config.yaml
arch: "quartznet"
n_mels: 40
spec_augment: true
targets: ["pitch class"]
norm: "batchnorm"
head_dropout: 0.2
init: "torch_default"
eps: 1e-08
one_sided: false
steps: 2800
batch_size: 64
epochs: 1.0
adamw_weight_decay_other_params: 0.01
Rows from block 9, named by matrix and row number. Rows with one number belong to one channel. Each number is 500 + 40 x the weight over the matrix's rms, rounded and kept within 0 to 999. All counts start at 0. Numbers have three digits each.
# convs1: first pointwise conv (model.blocks.9.convs.1.weight, 640x432x1), inputs 360-399
# convs3: second pointwise conv (model.blocks.9.convs.3.weight, 640x640x1, transposed), outputs 342-379
convs1.493:528504468467485511472524510477461455413533509597486513482543608578529481528491476512480509546494462438486533481563515485
convs3.493:517493568396441453551601548485497501517458479508439484496512521437445483510445493470492505579448433486525506480548
convs1.494:449491491566473463472420577476548540504483536506487520501477452485420496532492500515498479519534540513563522498538423534
convs3.494:463499515389542500439485510492599471519553450528588498477516493460525530462522422512430493442496503526555507503443
convs1.495:547457453555472504524497507443503506437455479415490501535429546558495524556509518514509464520538475420495555497415463518
convs3.495:529493520532449492531445521532499525468479484491558524529441502494521504476555469454473496566513503485502475517540
convs1.496:453549494538595547511475597472579494508477507482500458491528519463496514439629542514516461585543472491461478523470422535
convs3.496:451508536464509512433474469525538498488531547520535538429439518511421523476486481525512410498464491553441470488550
convs1.497:505481446515511439476531488472452520477500507455497551509473543465480506527474549502504478440491574579493542508540511503
convs3.497:572498465512557453511485578468495472537438444444459537504440521558524526546570465475520492528489582518494414522484
convs1.498:515559547495521510512472500427544541510478550519526494495536541434468529411519526533474474446455463526434531538482517482
convs3.498:497511494522530526486525563472563521448530593526483519579479512587495595470488512482539452529560533486433477473418
convs1.499:592488518504520487455494404485504525530478556500526400511513584585515449471571509508478462484493565451521496453435452457
convs3.499:486518564516495520442509500454473527459518582496490519565476530482468458549464459487557463434500492450513518485458
convs1.500:582548455392522458459496519457460520473523543595487514551483429538524483528559528437488473572606525518522475515522428435
convs3.500:532514505491530529490441544519555488524537523540488494556486411568499477477454522528477520425474549556423496552557
convs1.501:529478395502483505498565466469476464512505472485541466491497486473468507524423522479385505511391542526592487524527534506
convs3.501:575542506515483547507517454491493483548381570455570470512494480568586494510481509534554526567469498564479557449531
convs1.502:520524551518485540510520459532530550538487453488444532481504478482499549524527466493517520467531530540451496470493538455
convs3.502:517468411566470495462478508513440496487387490478539579527500551585547498570565545528468536507498489542436509558502
convs1.503:467549497474579564458544440486518523501467529544471463493457505564471473541501484424412461437458497501478484522496492524
convs3.503:509491506416528484565501510569448491554475494446471531450511479549507545472529471541463402488446458467439465535460
convs1.504:533497486464528396496563511551503434466471551491513538486499466577461499534506512524506539498530502540449510514505500434
convs3.504:541489472479480517525417534491495540515404516542585499446428519480466534480499558491564449497499453526475404486546
convs1.505:506492482573489495456543407586471504495516466512506463542539495550511582499497480508488473537513401510528481460540583510
convs3.505:539470443510465498491472528497512570491518418457532508549523489575459483476581391522460500514557549440481452507520
convs1.506:480479495507491513469529523536531455561477456579510474487509474573472463517480503462497499505559419472466500559417472539
convs3.506:509552563531432466489535517546526494514476497505481480490485489490446525493625506515508588514482489514540500478503
convs1.507:515494494479439487468455510524485486463556475488425424506480524444486480451464475518528542419496514504495496507504462536
convs3.507:432519484490539510519538465511477447511527481508420477458438504507534481499542406540524551499494542541483499533462
convs1.508:529443490487541481563589547491647444462468452534510456487479455471498494506502436548537540506553483468508584535482456524
convs3.508:505543501512521528492535461504436520454468535524492579541571525495525453455541471532514459412507473492464500471473
convs1.509:567411537562526513478508465517466529489537522443475518552421535448459454423410523498495462511476446552475513571477517498
convs3.509:471559516498575545503531451501474501468478478455546508510586515528548559448440551469449590464473467490498492486479
convs1.510:527553468452493494484472468474395503504497500583443554498544494511560585485523550513434395494524522487516512460428557504
convs3.510:512468476498490454490522560475549502512489509475500598528448468547483490579538463531522517432532507456583480463482
convs1.511:507555437526536537465442472514473498470484578486519561479488515513449560555533478508518437517577465512545536480496487560
convs3.511:564502454514536579482488569493470498515445491546513542461561516518495534512429473534506512537533512493523535501480
convs1.512:481534476506560496527509459447453478489555450461533546453516466521500523489524547425555481474463520589496510520523456527
convs3.512:579534482527502529500543490453391522479477560481502511559469513460510528498474510509570510493511481516460494484504
convs1.513:514514456475503560542540521474463550527507499481560542507521467532516434575467416536470479533499470454514512514500483494
convs3.513:507472498485494575472486520500498508504509437546501473473455526543472450542477454526524558464550575555469492491467
convs1.514:482492432599466437397451446501495523483503502413529469517508539519510475532497486488585497449548466476545516488508571528
convs3.514:489398517506532516532518498517444491481533480528534482465516507523520561515482530455481451564439537561457500553495
convs1.515:567464601520506505486484559547501540562523474541435468524420451433447496539534497500420439498480498538456473570485479471
convs3.515:515441499502535481483487549475466594505496463528475522446474544501481534476484530444534457560403466490502424476545
convs1.516:510531540457539585528507477500500557551425546543505542467512571510568495472444532450528454490483533467593500495509417462
convs3.516:495559544496549467432502473478533516498473506491453433545541522454539485506495440476505503493469456539468477525448
convs1.517:573528486440466501521404462457455487494546534538472441551462485438513480546420456541484505511492557450441488524527469438
convs3.517:486484566509429530547481567504482482447456497530559480480460494508553501534448508488519526591564492500502502503417
convs1.518:526499535499447520501441529495509577525524467473549463498467497556468491510519485487418483465539509496462516557514486544
convs3.518:505493461500475491545449508493524540536509494531528507466449548463483545475523537430503517596491463481559460492525
convs1.519:517466479421567477447566560434568461466461494539466528572472502520461360440535494466519490481554485583527495495465489555
convs3.519:525494522470545578486452457499530558480462499507520500449448490540438481541476519520479501519519510529507503524452
convs1.520:493478525523550457512520441480528496568531561490431454494511494564535496390513532541484439500542461512443433523503512442
convs3.520:517617516485495525429525414520423495417474527564491524484453482560508497510411420446451462445418480510480512578472
convs1.521:608492474490532491390551457546552491540495508501534532492542577490495461395527489502518492469536464485513452490528501522
convs3.521:514492457518509549504472597512479429482472570546444440493520482570470513507483487451462465508464521480485483502501
convs1.522:485543543463536533489558499492536544518554568508487464520529465533548501508463526473440514528486440526520507466500511479
convs3.522:572475517510531508504418528490494541512564509437448523443519509479568483550522500521478578547531503451443493477472
convs1.523:451467572530549486447463457498495463544442478490506520483476465443524383524544456471510427442500461496433531513549480534
convs3.523:483449520477503487486560471500553607478490539516497479531484460495457447432493474464520452504524472582506524520540
convs1.524:578557548475468423464489553563558529559452502492531417525510544544452492514524534461569527492460507509513473502461538524
convs3.524:540539486531545475496496472543542468514446497492499467503508565491501540415450483567529584476522550522503520552502
convs1.525:565497468513528523459498468526489527491464533509570507500532526474440552528479538454493447471518459499417513503519466482
convs3.525:522520452521543525557462524447578434454582490460496482479484447456513482455520540522509511477490509483482464567485
convs1.526:476522523481533547562473500501561483551504450501389485422515462551537519513514521607470502485434484544473546506472496480
convs3.526:468518508474484564478476434485496511524528539560503514575492477447449465525500509449468437479418483465435522470497
convs1.527:524527535495513516482482471481521471459482529531502587463500499470461507513461536481431540523545481462436423567548575556
convs3.527:471495481472480468507548482443499500497489457453543557492489479522511528503512500555491558451466559527491500470461
convs1.528:477473496430557549477505500504531495511421511533545556505455528495563526492480445446463563429431456465511492545508471528
convs3.528:582567492508501584538520489528508496505518501517489523497497518525505488529497522432533512479509428476549431530551
convs1.529:518454531504504550545460436515499498545557452445497586489501589524453508441559511437498537539531507510552574498470469499
convs3.529:532447529523493438545479492520439516585497503467473504529462561458467493548449470460486576520471527592553456531461
convs1.530:415532428543532543568514416502455478540441531551540505429499485445443498600560545496452468566495491524525483472548536529
convs3.530:513535406518500501593403552490530478555486525537511458494439511493451499459438550518538516463553513498439462525453
convs1.531:458529515478509503384472544517515451439503471463475507523513536524504569440521573514570499514395525458431619446503511528
convs3.531:469540490516503383417527536495480432469504507566560544576477480581543513525544468590513504554529458551494506525462
convs1.532:543479541548414493500478502474496470472463496513486459447484431501512480510576524517537526471521432519472499466533477468
convs3.532:521473475510552490448504439526476555470456481510492508465541468487457509575474514522445448440507476473482533462497
convs1.533:497516428437493512509505666514521446455412424501470502496487556497499545457426430510524450514523446529455456494535501565
convs3.533:533524549508521479542513492500482504419499532496506611490494549522526457411539541501506531470540433493487545442472
convs1.534:535508496464457453508516484467553497497495518450490538566496493472528571458452597553489489494481521532580443546533487514
convs3.534:500531555455517500472366475506586523554487527585525475552534504518493525484489556541521496469496547478464536520466
convs1.535:486528518475573481396511512493595439496482516486480564486458444545509530497547455587454488431528522505568457532529479513
convs3.535:530497476510539404542440469499517541395511577502509486521541431459463535459443393430500548470467551487491593510493
convs1.536:494490454457532563500467483558450536458541532521508457517546501539549540520510496569580465524449415513470518462516533473
convs3.536:518563516406515488473515516508469531501495497475405447470470553494517533469569529494430434515487534530530440536494
convs1.537:554503587474466503501486495490445483556494454588550508486516509489525477495530512493465541594502473531527550464504439459
convs3.537:460523507482497474461522515560470496532542565477526505481527429569439515488445475454442525484453508532521508493531
convs1.538:521454531472488505476533546316467466481560516523457505488509483552473597481400550455523542528398476461478449491478566525
convs3.538:573524504518563456521506603495515463543453470572527453572553507571449522543536580480442524517585516545529501549499
convs1.539:505450458476553567459540430460507453489540548516503560525438513489464556494494488518488492495478486485513498451417433538
convs3.539:489503545519512524601551449510434583540490424493391454468511461523456540549445513537423496565477537582482599554523
convs1.540:466466535536626495438446460475553491549516501511440454582523488484553462580452532562589462514491524475495462542477518431
convs3.540:589485483500472520526484526523537508545482477599557514508532479500457481497505427503528430461519492492509520530532
convs1.541:493503570528462514519463487586489439495454547522443493457428511441515443475494573489512460508480491451562476462470523455
convs3.541:518527518499513484508443478467473474473491480560504495529470469414477480537564468485490420498478523481516497493474
convs1.542:476497513517448544510533428494522560502533510563501518415477516475524577540537519511502504448471555503448468513560563544
convs3.542:502517468502566541473482435519497508472497512475463475483446544477491536580569459549519517554580445585478478536543
convs1.543:496563539411492505556539546498510512514533574558436534467524453430474563572489431476470468470495507505511497516509526550
convs3.543:450537501526582491510541515450538563476463476435477498470501531541540497563478503529526520551507499479493485491533
convs1.544:507499436444427466458477539537481515532455521479453502496492469499528468535460539553486493486562515474436534435568542473
convs3.544:522463483455503480523420542511485539538524471493495524513436459550579477487426504499448478484532507519445516526587
convs1.545:481440563571460477452476545524473432440465490479568515513565523438485520501481574541515444549464431470545410489469478479
convs3.545:524591478517440474461557515472463510434482460466469423508510509571484494512519546495498492524518519443508547441496
convs1.546:538515508491496499392510504509509492496473515504511477500497513533550505526565532517464540481436461504554476492521526537
convs3.546:482509542515521510479430450579551483482536456439482495542495531505457506511510524479488569494564527482500519505454
convs1.547:445429476508493413481459507549539456503490563538472494518542552469421513454521456467580515453460510401502534511433571563
convs3.547:490523509568506521520508580562421576494454467466526511535531507484519556544461468510483538466485517472541534508424
convs1.548:462475521513541451497506523455532431451488519542480565505506577477533457482505477525482548512573483503531504435548427524
convs3.548:455498453476476514518553440522531474515526561462490512479495503487470531453442508474447484473441556463453488432504
convs1.549:490485481538540523571482553438513509479484522519510512512530489536515524496552501493549499517504572546524513474501485481
convs3.549:551435473574525524525441475491547434436483500489534529492560503475490483540527519542503534549444541527522558503490
convs1.550:425494474477449426487489571553544569468473459457511482500513506551507485470549503496506511437425464486496438503477452510
convs3.550:536489489513441540483520546470545544462529542548514569501511428515433461486484514449421609528487497548502510536495
convs1.551:477466578446490519506460550500541476497468495523449456452492561512522571534545475496504478526503526472534545529430576513
convs3.551:546537536536483459438487461476427497565481480548509445454498620439521471515445521524486523511480496573528567564468
convs1.552:512500497469459489460488554493429468531524546508528556504520523520467522451509514563517529484443480538463454507481459458
convs3.552:512456483513473456518467518524511499516491584499473486524468458466479563498529486546493538516507494482538529487482
convs1.553:486499491454599478441527484602630475459529498491521503543485505592541546510500502485532507441492521509481503532494504479
convs3.553:475540442507488491521513499592500434485430582486512502460523500391395517515518527483535393513455521460563545401574
convs1.554:460527574561547454528509568496530580460528547475429509482501450511478537570463548512524454526484466496534543441462493540
convs3.554:470522516431540517438480479459464467526459409534436500564498451557492543488539487523544476480442526497488556508447
convs1.555:487511524526539604439498518520498536497478454424474533575524555507484507552515469505527512471531532504531527546592503472
convs3.555:473512512557547451576473505483500560492491534468547455528442454482498549484475627556509525471496486556536519461479
convs1.556:596558485464448545475550593457512484552456498468484493502443505485430495416511481489484458512559501532529573550446538457
convs3.556:529472517509505497504475448529490523502510542556569564516455492507531458473450528543499514497480462520521458480498
convs1.557:503538503485541489465453450457445499450476567556516520440436538482594502461491486468411446471517530536556417503507537488
convs3.557:574458520534439466516478530552535526472563480533570514494495472545538513474523524541445554406551486557418487415505
convs1.558:533498564513502492525405481477521493509538505485491525494424488453436515508541493510478468510538529474560498551479470468
convs3.558:475474465427538522591524501541454488515514461503674470472517520511473509491487432469489485511452468586494514524492
convs1.559:569505473544489505435523471496463441494547530443491548495514495545524521508453510516510531525511486408482499485597489485
convs3.559:502508548524483419517450514482516442540548437541542440405517448540496503513484558489520483606482556513536570412492
convs1.560:502490450540552487516547559468562444582458458406460493499492506521520507468500505555444502507507507453524503488536514409
convs3.560:576515489519483513569548432486473438514470558490556512510523470567540511429467572524492591572462465526450555506548
convs1.561:488560493507464554541530505504439474502453521477474485487523531491516502513579505519455506486455528529547462526466458513
convs3.561:470567505489449427561466492485472518437503509460549576517561530504548436523539458425524531491556510524506495534504
convs1.562:573486454566587484527518495517538447503500474552519471433501486472458489492526461523508457479523549463473493476482480424
convs3.562:490519499465452514515502479473443469537481421452472521525531534452451512496476534542511506469566454572566424473492
convs1.563:466501452457548585541491530474460459444577451485574470490494494529515533555542512457516511516496458514586558395475490572
convs3.563:491452475513507450521477477508503533496439458503574481513449466538544483533475501458494504517537497451487578514553
convs1.564:458449515520517491504546464441565517481482522457450442458468475537519535560453585567601508496533505504489480463528548431
convs3.564:512464520497472494497548478429505563461432493510565480434527434465480456448411528442490493562456417461441445603505
convs1.565:449510504564513542425527570455503548509500459494446489467480453516482452436489507462446478431482456501474559480509448522
convs3.565:464520558492433498540453580446519505474522488491488544550595439498477554485600557488503543574431523445518512490512
convs1.566:529515457536558506537530446483566528523558472500532416449564520516479491484516493457591582497421468557606518499491530578
convs3.566:578503483454581463505482549429514550441521551505448484542485513554405438443491507442482571546460433495488421540535
convs1.567:419538564480499466511491536557514571490544541461480491465493460518475471479517535444447496504493507489514531495465466500
convs3.567:507530579465520525491494487507523554511468548458408470526476515509509456499484616532471438499448463494478483488425
convs1.568:448494512455542546498611560488499420530589500498490544554480503567471497531518496485511496493536436543446542535454493497
convs3.568:494519481596514427504531504526509458515540541447507494506486515471469529483442574508476593510459463500479443490489
convs1.569:465496422495483481504365558484464508469531530446451523536489497590587528500437588517489524436532468553507461495591432524
convs3.569:444427544492503560536509464491497465555593496534455419541488483528466518489427432540537495487509516471422452508514
convs1.570:487520484588533538542487469488486562564416430443479442451474526522483528493459537512486468563483510460501441529543495544
convs3.570:537492451524449503565479473505562510468510485441509516510540501477507510531407472521564474472515527452509528533537
convs1.571:502514544475514529480442536544557511491473440424518526522484561460481459485547506521457541585523510468557484415525514458
convs3.571:501511504408453500442478502497453538466496555481544470503486541486465542574519443461492517566471537507520524508465
convs1.572:562530549566407472473468480485519427517526448532529493495479436501452466501521513521490502547449469578452534530508507456
convs3.572:454486430488426450504532515523501473487462547529516489547449469482559556494550439383461544497495506564435481523508
convs1.573:563443517470483472424539453489528495495521480521504439491509572518493501477483522549452537455520509511406459499443512514
convs3.573:504503443464556490516461558501429522574435589557430535503513539490517524517531570487492461510532468551541466540491
convs1.574:531437508453520508517507502512467501512404518508482518512485596455425516535452470574559528536439509463484537528423536474
convs3.574:518513486443448430549492432499504464404459517502473584455484431509515521542468525566546517494515487415552528498461
convs1.575:470495532512540550460510455537452471473466568544560497503437499426508540507556451513481531510474512468515546467546530512
convs3.575:472580434545479495518505467495509458610601465515449528535493462525514519529534478442458433487469546476587548508501
convs1.576:441506544459512523487515472525547512471490529543479496546527461499435473498528494552490562517531519538521437410417421547
convs3.576:548488480429499597556454500550522561468429390500474442541476482445509592509494508545518498531500563429556454446512
convs1.577:536466562528516517472454564503473509506448497476431498498458480524490542510438500534473453507445476552460490520473446485
convs3.577:545446453454536494469532495553540454519496510576540538451531502567490517484565490525484531477511553479498505447571
convs1.578:517507503444562498551482546522563495491551509512460460458533514552461503473479526539541533460444493479522557498506497558
convs3.578:529455478512458464547470455517428497507471543516459496507516545458466466456522455441462544518487532567497514484491
convs1.579:500536586450520488440462483494450491527567513517514557548540393493451484567436473390512515539510456488463465548593532472
convs3.579:488434409493467445505529465490543515416452508494461559467449495504498460487472499523496490549493501497508439525481
convs1.580:506476462540534489472508460486562498493477525559480533498487523500511464521492554508552574482498530505515480481448481497
convs3.580:483485431464506502498506402468510445414441441486458472469451533571488505488544553565530599519508552519430517550474
convs1.581:509484454414455384448491551543578419485475529591448523499531547575540441434431499407495438562510519546517552508563519460
convs3.581:455495528521460544510498496487594493486463561490533528493500550501367428547460453479438581556492498477501511454524
convs1.582:548499454493544461522504473465507507506502509530433508516523509498549469570452538451489569442571464508532516522441491479
convs3.582:468482477504499576526580511504488504469505456553540550541509506529440582476571480479475379565553511443480462450473
convs1.583:536503485493531516516465520448467483449552485545460516489518482523554503591501472511503545471466452517496466506469464526
convs3.583:489502472522527552570563494490460472423582434527472505496500487531503502473531547507439470503553487517520533538506
convs1.584:484517487525530495489496523544589488420464453527499457506457471510635526506462489473448516476501478412455470542498548470
convs3.584:528487542468492501502466499514473533532366535526503542508485505530536550491512503536432421494485500555539480513506
convs1.585:468472508548483536504464518500536507473433617486530552504546485397516490554525553498447565547449476513471513488464475491
convs3.585:507465476489535503444512585497421510467502587559492540477526495518490547531485473519567492414515528461449475465489
convs1.586:486459564488460511444545525556563508438465539500502469586522460533501493486519559543501462517520513465539444524527539505
convs3.586:556485550496538516464496497487509481491566476512473421433548527534516504408533457558518588453500486457483543454618
convs1.587:506491478486484494516498528478530481526484523556480431529524532449484432451438561478488522546426459477471529506443464485
convs3.587:431507485487459460417553435550554493506490497494577551529498492459541522543496528512544500559485461457565451487517
convs1.588:521492525530547431489525551501489442490577475495459448511468493504572503494543482407454465540539502542458413441480485500
convs3.588:541495506543468567472439521487518487460501436536442470439504473483396441521473547519540552477406432450544508470505
convs1.589:503517539431580458495459567469486517470504474473483490487481489442601556550460511529505503555480547607503472513539512513
convs3.589:467488541498506553485473558513462527464603455512436512494452449455529476545533528482467475490528447574580523559497
convs1.590:482434518552452512464562521559482461519483486487558501520450497455507452508457466436411547530452563520509485513532401503
convs3.590:519528472448510479487465501477413550484487512485496515421458497559476524538461500496580472513488499529500507449499
convs1.591:501446475511469442480586437554640542578513440506434494578515444555489513530528419503495537430585481519432533505519557506
convs3.591:473534519446582540487463524541458523524535507470462480575548475446513449487483503531477514548505495480459491502510
convs1.592:574496524445494533557484528503424488580521466529496385472482459441485465518522456529499493518462557490434473490580510436
convs3.592:462551537475517478476496454482480543483514564454437572461464437482475515520483425561483396531515547494565488559570
convs1.593:410553567476581458451520460508458528486498596426466459523459434424446523586470495557526460447431427436589477476423453508
convs3.593:527489465500529442497462435454538482482571425541548553514526485572505520533494501473461450559519492506477440491539
convs1.594:505478547511582549530503540509504498473492442504485458504526528497467400454465438413505495500525432476449439508415481491
convs3.594:471506455495465462435449510527501524538497570516553397390464440459470464561548508476526586453462533432489477482514
convs1.595:536476509452442548561516505498489498421472544541451489524525517487425481509523497560503477542537529474502569468468455548
convs3.595:467534581447488501464505511433510440498489467514509480509569495572510502450440556449436453498488559432542503507486
convs1.596:461511550507485411545552513503510507499495460528547554484495459528403529477476526484523498488535490519517502486466401456
convs3.596:523412517527488510457495467477480494580525478498537470544493602474550472464518464488524520470528490510455479485480
convs1.597:491514477422465537529486587523456485520447455476547492522487404505485545455546507483555548499487534443431551529464509495
convs3.597:477453607461488413482502511529515476537591451533500550449540596412531566589466534575473526531466541500429475515526
convs1.598:477471518506543441501494532441528488526485470526466510506498521464491513433478544501484543509467512463504509478540481445
convs3.598:487459471529486546451502540555540519504494452453528447472539513534504534523487480545491539517501468510547507456467
convs1.599:539482476521543518478495463478479448484518513432458526529504493481511486516522548533422571499512511530502467506447557540
convs3.599:511480446514546465390522459532498482465525472434457432511501514516491515464549524527520467498509498500453510537493
convs1.600:458566473495513451539546447551499554527503556508463485518500412469502438501516460523463556516447464464524567442442587502
convs3.600:488560506481442459530542509474509425435504446526502485495481475474541582480449461508487484461541483476510454513525
convs1.601:521556494469534423548533534459510521466586533566468450485499422542605472566517444402609492520500517510488521577473443525
convs3.601:583440471567437535512553517487477464440415453475425541493399508417466506467477487464528477472536418451477478491506
convs1.602:504471498448495505460499547467509449454491480568539553490537524517504425476523473483488529422449451461512534520446488513
convs3.602:499486527502542477538448479548496498534593585516462546475517488484495499508491498498515527486511545494509550493482
convs1.603:526508558461508535495512519500472509460465480474501478557488470477475461415498513467540465540568458506523526497473536525
convs3.603:491503468493426467514515515456459552468496498442506513478487499575464458514529496524498470496473546470460512465478
convs1.604:507481528455473512524563555525491475494480580480478533609548469464479571553552504548458466481516519516468498458466444507
convs3.604:409407584541475474484486444515558468465487530504540467508573547525491492516525539481458534513517462488468450500498
convs1.605:532490499496529478525501491560554517514479461549442466489492433468523414466458504534520511512471576452489530465434464475
convs3.605:527417533395532434514479510510543453427530426480569454575533468508445525490515510448472522532517548540536479493511
convs1.606:498526453545437459517579511489496559464541446518503497541518457433527550534437484482442439528520495488515524485457503478
convs3.606:483492509530455470479508487494489523439549510532460507432525473388538533519498438459523545474497508547493532548420
convs1.607:523498453476492477492500502501520492501444495469487524464454510449469546525441530491440574516474525539518521505424536521
convs3.607:493495503528554536511506494515475590494480474538523474482481552518490523547490494535495543549514552465496564526504
convs1.608:588485571450527479493562520459489473555522520494481517489566515559516433456515521477494482516545491501526475544473461519
convs3.608:500448539519491518485558511521536486508505533586513532484467509521600499543576566456543496488456498499515426506559
convs1.609:506540531520512556446526505450464378496535480440479511461545546453505492486499500467466496531481528537514502478472434503
convs3.609:542486513494505556576528561510503519517540480461490521518523461463516505469480478509488588514467485532484517469505
convs1.610:523514570524536493501417469483475537527438549479476550416496504458551460538451475471527535482491473488479428431503503501
convs3.610:454546505472492507563496513514499521477467487404483481518509546527452570529462549549387526473456490515480506537417
convs1.611:464446540514464495405427547499427591526498500557510462526540479490501510511459462471504496514436486432499451490511495513
convs3.611:468535434511505414410527526467483489472545497502482491473506551455570511469484527485514473463475517509526482473489
convs1.612:514526455593519464529473489527499475538494588559467544531423458470481515507435477534422540500457523499551449556514470475
convs3.612:407489458443441526536521481455556449570496538484471544526538492480471535557565529499511486470437510468493465572492
convs1.613:554504469529606516502504462475438554450436523500493526492507489560514498433466492530502474450521476505556529506524503466
convs3.613:607549465494476496449468554567507505486462556501528475433541528505434545579414475455475537493521483481509545562511
convs1.614:516496454541486472468488508567503476468582553573491504511469464442471476494568510490601510518445486510488560438441444468
convs3.614:486513456467419520463534421513545509552484508447507487503506497419468485546503474448501484476509449506484438555492
convs1.615:476455495508522431461575479538505421535497481513529472496463527513495490482538483491415504474493474502520508456427502451
convs3.615:490479515509490549502546504521535491503515553471487484495465512411529508470504534516478504468571588510497531448494
convs1.616:488493494594516492501597395574512499488483484522515437504505524516472492529464518477464541498506483532525566531522464517
convs3.616:538502477468503483436554511510485543556547528510538484438455480544458426495457461516494508464446572516459441471525
convs1.617:506495534535504452535461460469480444420550426510481469451514511548499534480484447545540499522559431495468495492424584474
convs3.617:485453547499528559562527494470509511565473506490493550520495437475528492473531467522522526597502498488570460524464
convs1.618:490457511523505550545507552510513507443527476532472521528494549517527515490526529525518440583455499538581416504544525549
convs3.618:458548411504575418529430458497458527428491477518438463512530453489555560492484461488487470436477623487453516526510
convs1.619:432543529485501485516390472449469520507483456472590568471566452488497509484548525492491416503512497582531511501411466479
convs3.619:443559534499416532566423467520503572419499501519496430430475490483568514539503483482516510431446497537523455471409
convs1.620:447467506456504483548541414454457508507462508494435498476494451439472514441491468439450493491470518549443532454457518488
convs3.620:462501536459508556524510501497476468535547500518470509437504524492474533466486553557464580425483501544486516471555
convs1.621:558495482490502530488501444478535511488457529481484518563501497480569456545507514475539478450532517553484527449501568510
convs3.621:522533453570475514434489567488452530502558490490536471508521525432550522421423535527520483501436532445440477482508
convs1.622:458455530411480519547511475510523521491442530514501457492493532507477486452493475482542564538511548506445496467502531537
convs3.622:507526562452468480495506485571505499530510482467526562420530443512482555483324491487607519518513576490511543444579
convs1.623:486449539530401513504398495553504546518448533488545547445471544514579515489501484502484551541506530495470637529526552425
convs3.623:443504568519510509412513490506505479530521456498420456525499505497445504437490564517489404514466568471488496531438
convs1.624:465547464478516487557433479508478440454478506540455470567475501496480569565516543541556432542510466517510526452542448545
convs3.624:455501515428509473493540481499489524486483478526518462570475536487521499512523570533490518528518541466499456504477
convs1.625:528495567496587515505568521446537463518507439443489496490488488546531482529510479507501475520497529482547534493529547489
convs3.625:484480444533413512530543568467499501479494494548457529504490372528536484512481586481464541441523470538411587522515
convs1.626:541560464485474507495566541441512478516502523594558599494584486576468449506587550457484583494488499482492472489471482506
convs3.626:523476461495505544513543548498487503373403491476550469558457491517481457472481517537553472533456523580536495482451
convs1.627:517456531538519474536482548496437520483523532517518536520533493497484434527579498534434496588454465483481518534487526538
convs3.627:506493503532461455509563425497521471522513505534439487430449420416497524475510461483446440433557506427502432532557
convs1.628:503453553444517477494526534520489524475458568506567445547498533501527485496447530528479456439504414412500569511481459536
convs3.628:500477512522521472541491472467506515415526455519517484443475516486481512525458488516578478526517515457597481482481
convs1.629:540540593469543519572449580493492470462533490556488495509491437484518461461487482508469462442508427447479472491502533499
convs3.629:495525501466556529500454488465484547464466473543531519545520502541478513473522531506560493503476415432483546517461
convs1.630:622522474499515510546571489504540550522527535487491467545542539469496482528545523496547489537514477545524477535542471470
convs3.630:522503456533505516465511549517454469538577440489596501496544497507485457509511507512539598488469498522484488441439
convs1.631:504497549463534450533503481491432561453525514515525520439455502547526468502478449505515533521656547530438487531523491543
convs3.631:429460507477486513488489480467477439465520467487482567539511471509461474538529486488511454482436522466517498491567
convs1.632:529537506496542507512437508460501511452474420456509495536504449498498501539511525540561492473519511489507485491472515554
convs3.632:586556494482500495525510528482478445439398526479535512540553469491511495433467542534524547438425533477542452480486
convs1.633:457486493462574503452468462523477549520526478464414507492516534512503435465549471524534507481455466468477504512469483576
convs3.633:480469495494458475481529441489531433476487451521482442476479455421432510485433543530450500539457431465485545474496
convs1.634:520569574483608498467557430438554509422530446483512511496488497492402468480422460543480453453427558476459521492520500568
convs3.634:484478471496534528468458529494516523519439556570538579479481520403501586516542533532434449486532533500552485591498
convs1.635:489492531545533455537556543520477461496474538529508477477495533534548465494551502560502471480447460577486526555468528491
convs3.635:479511484544499474480431464624509481504472476515571481472510457518514478451471485510569508442476497425528450460519
convs1.636:403497568477486491481511528545439504513492551527537521523502513578548576502485423466575444493442520549413482460517484552
convs3.636:582495505492566487489461507571521495448520567598439520549487552522520454536461449449470545509448540527420539525446
convs1.637:426456529499489501552527485520432556475580512487499507532522488556576484492498511505405534553415493481600513538455529498
convs3.637:447556470440512554527532413514477484522454532412512538536532489532505479596500537498476496491467486467487469484512
convs1.638:477471494490507572503473466435490531471453547426545530545517440468504481558482512534454424508532446398436520493497559563
convs3.638:463471517524483425553489458472498520514488476499530533467543473521537512576531453447452509572519476505434509551512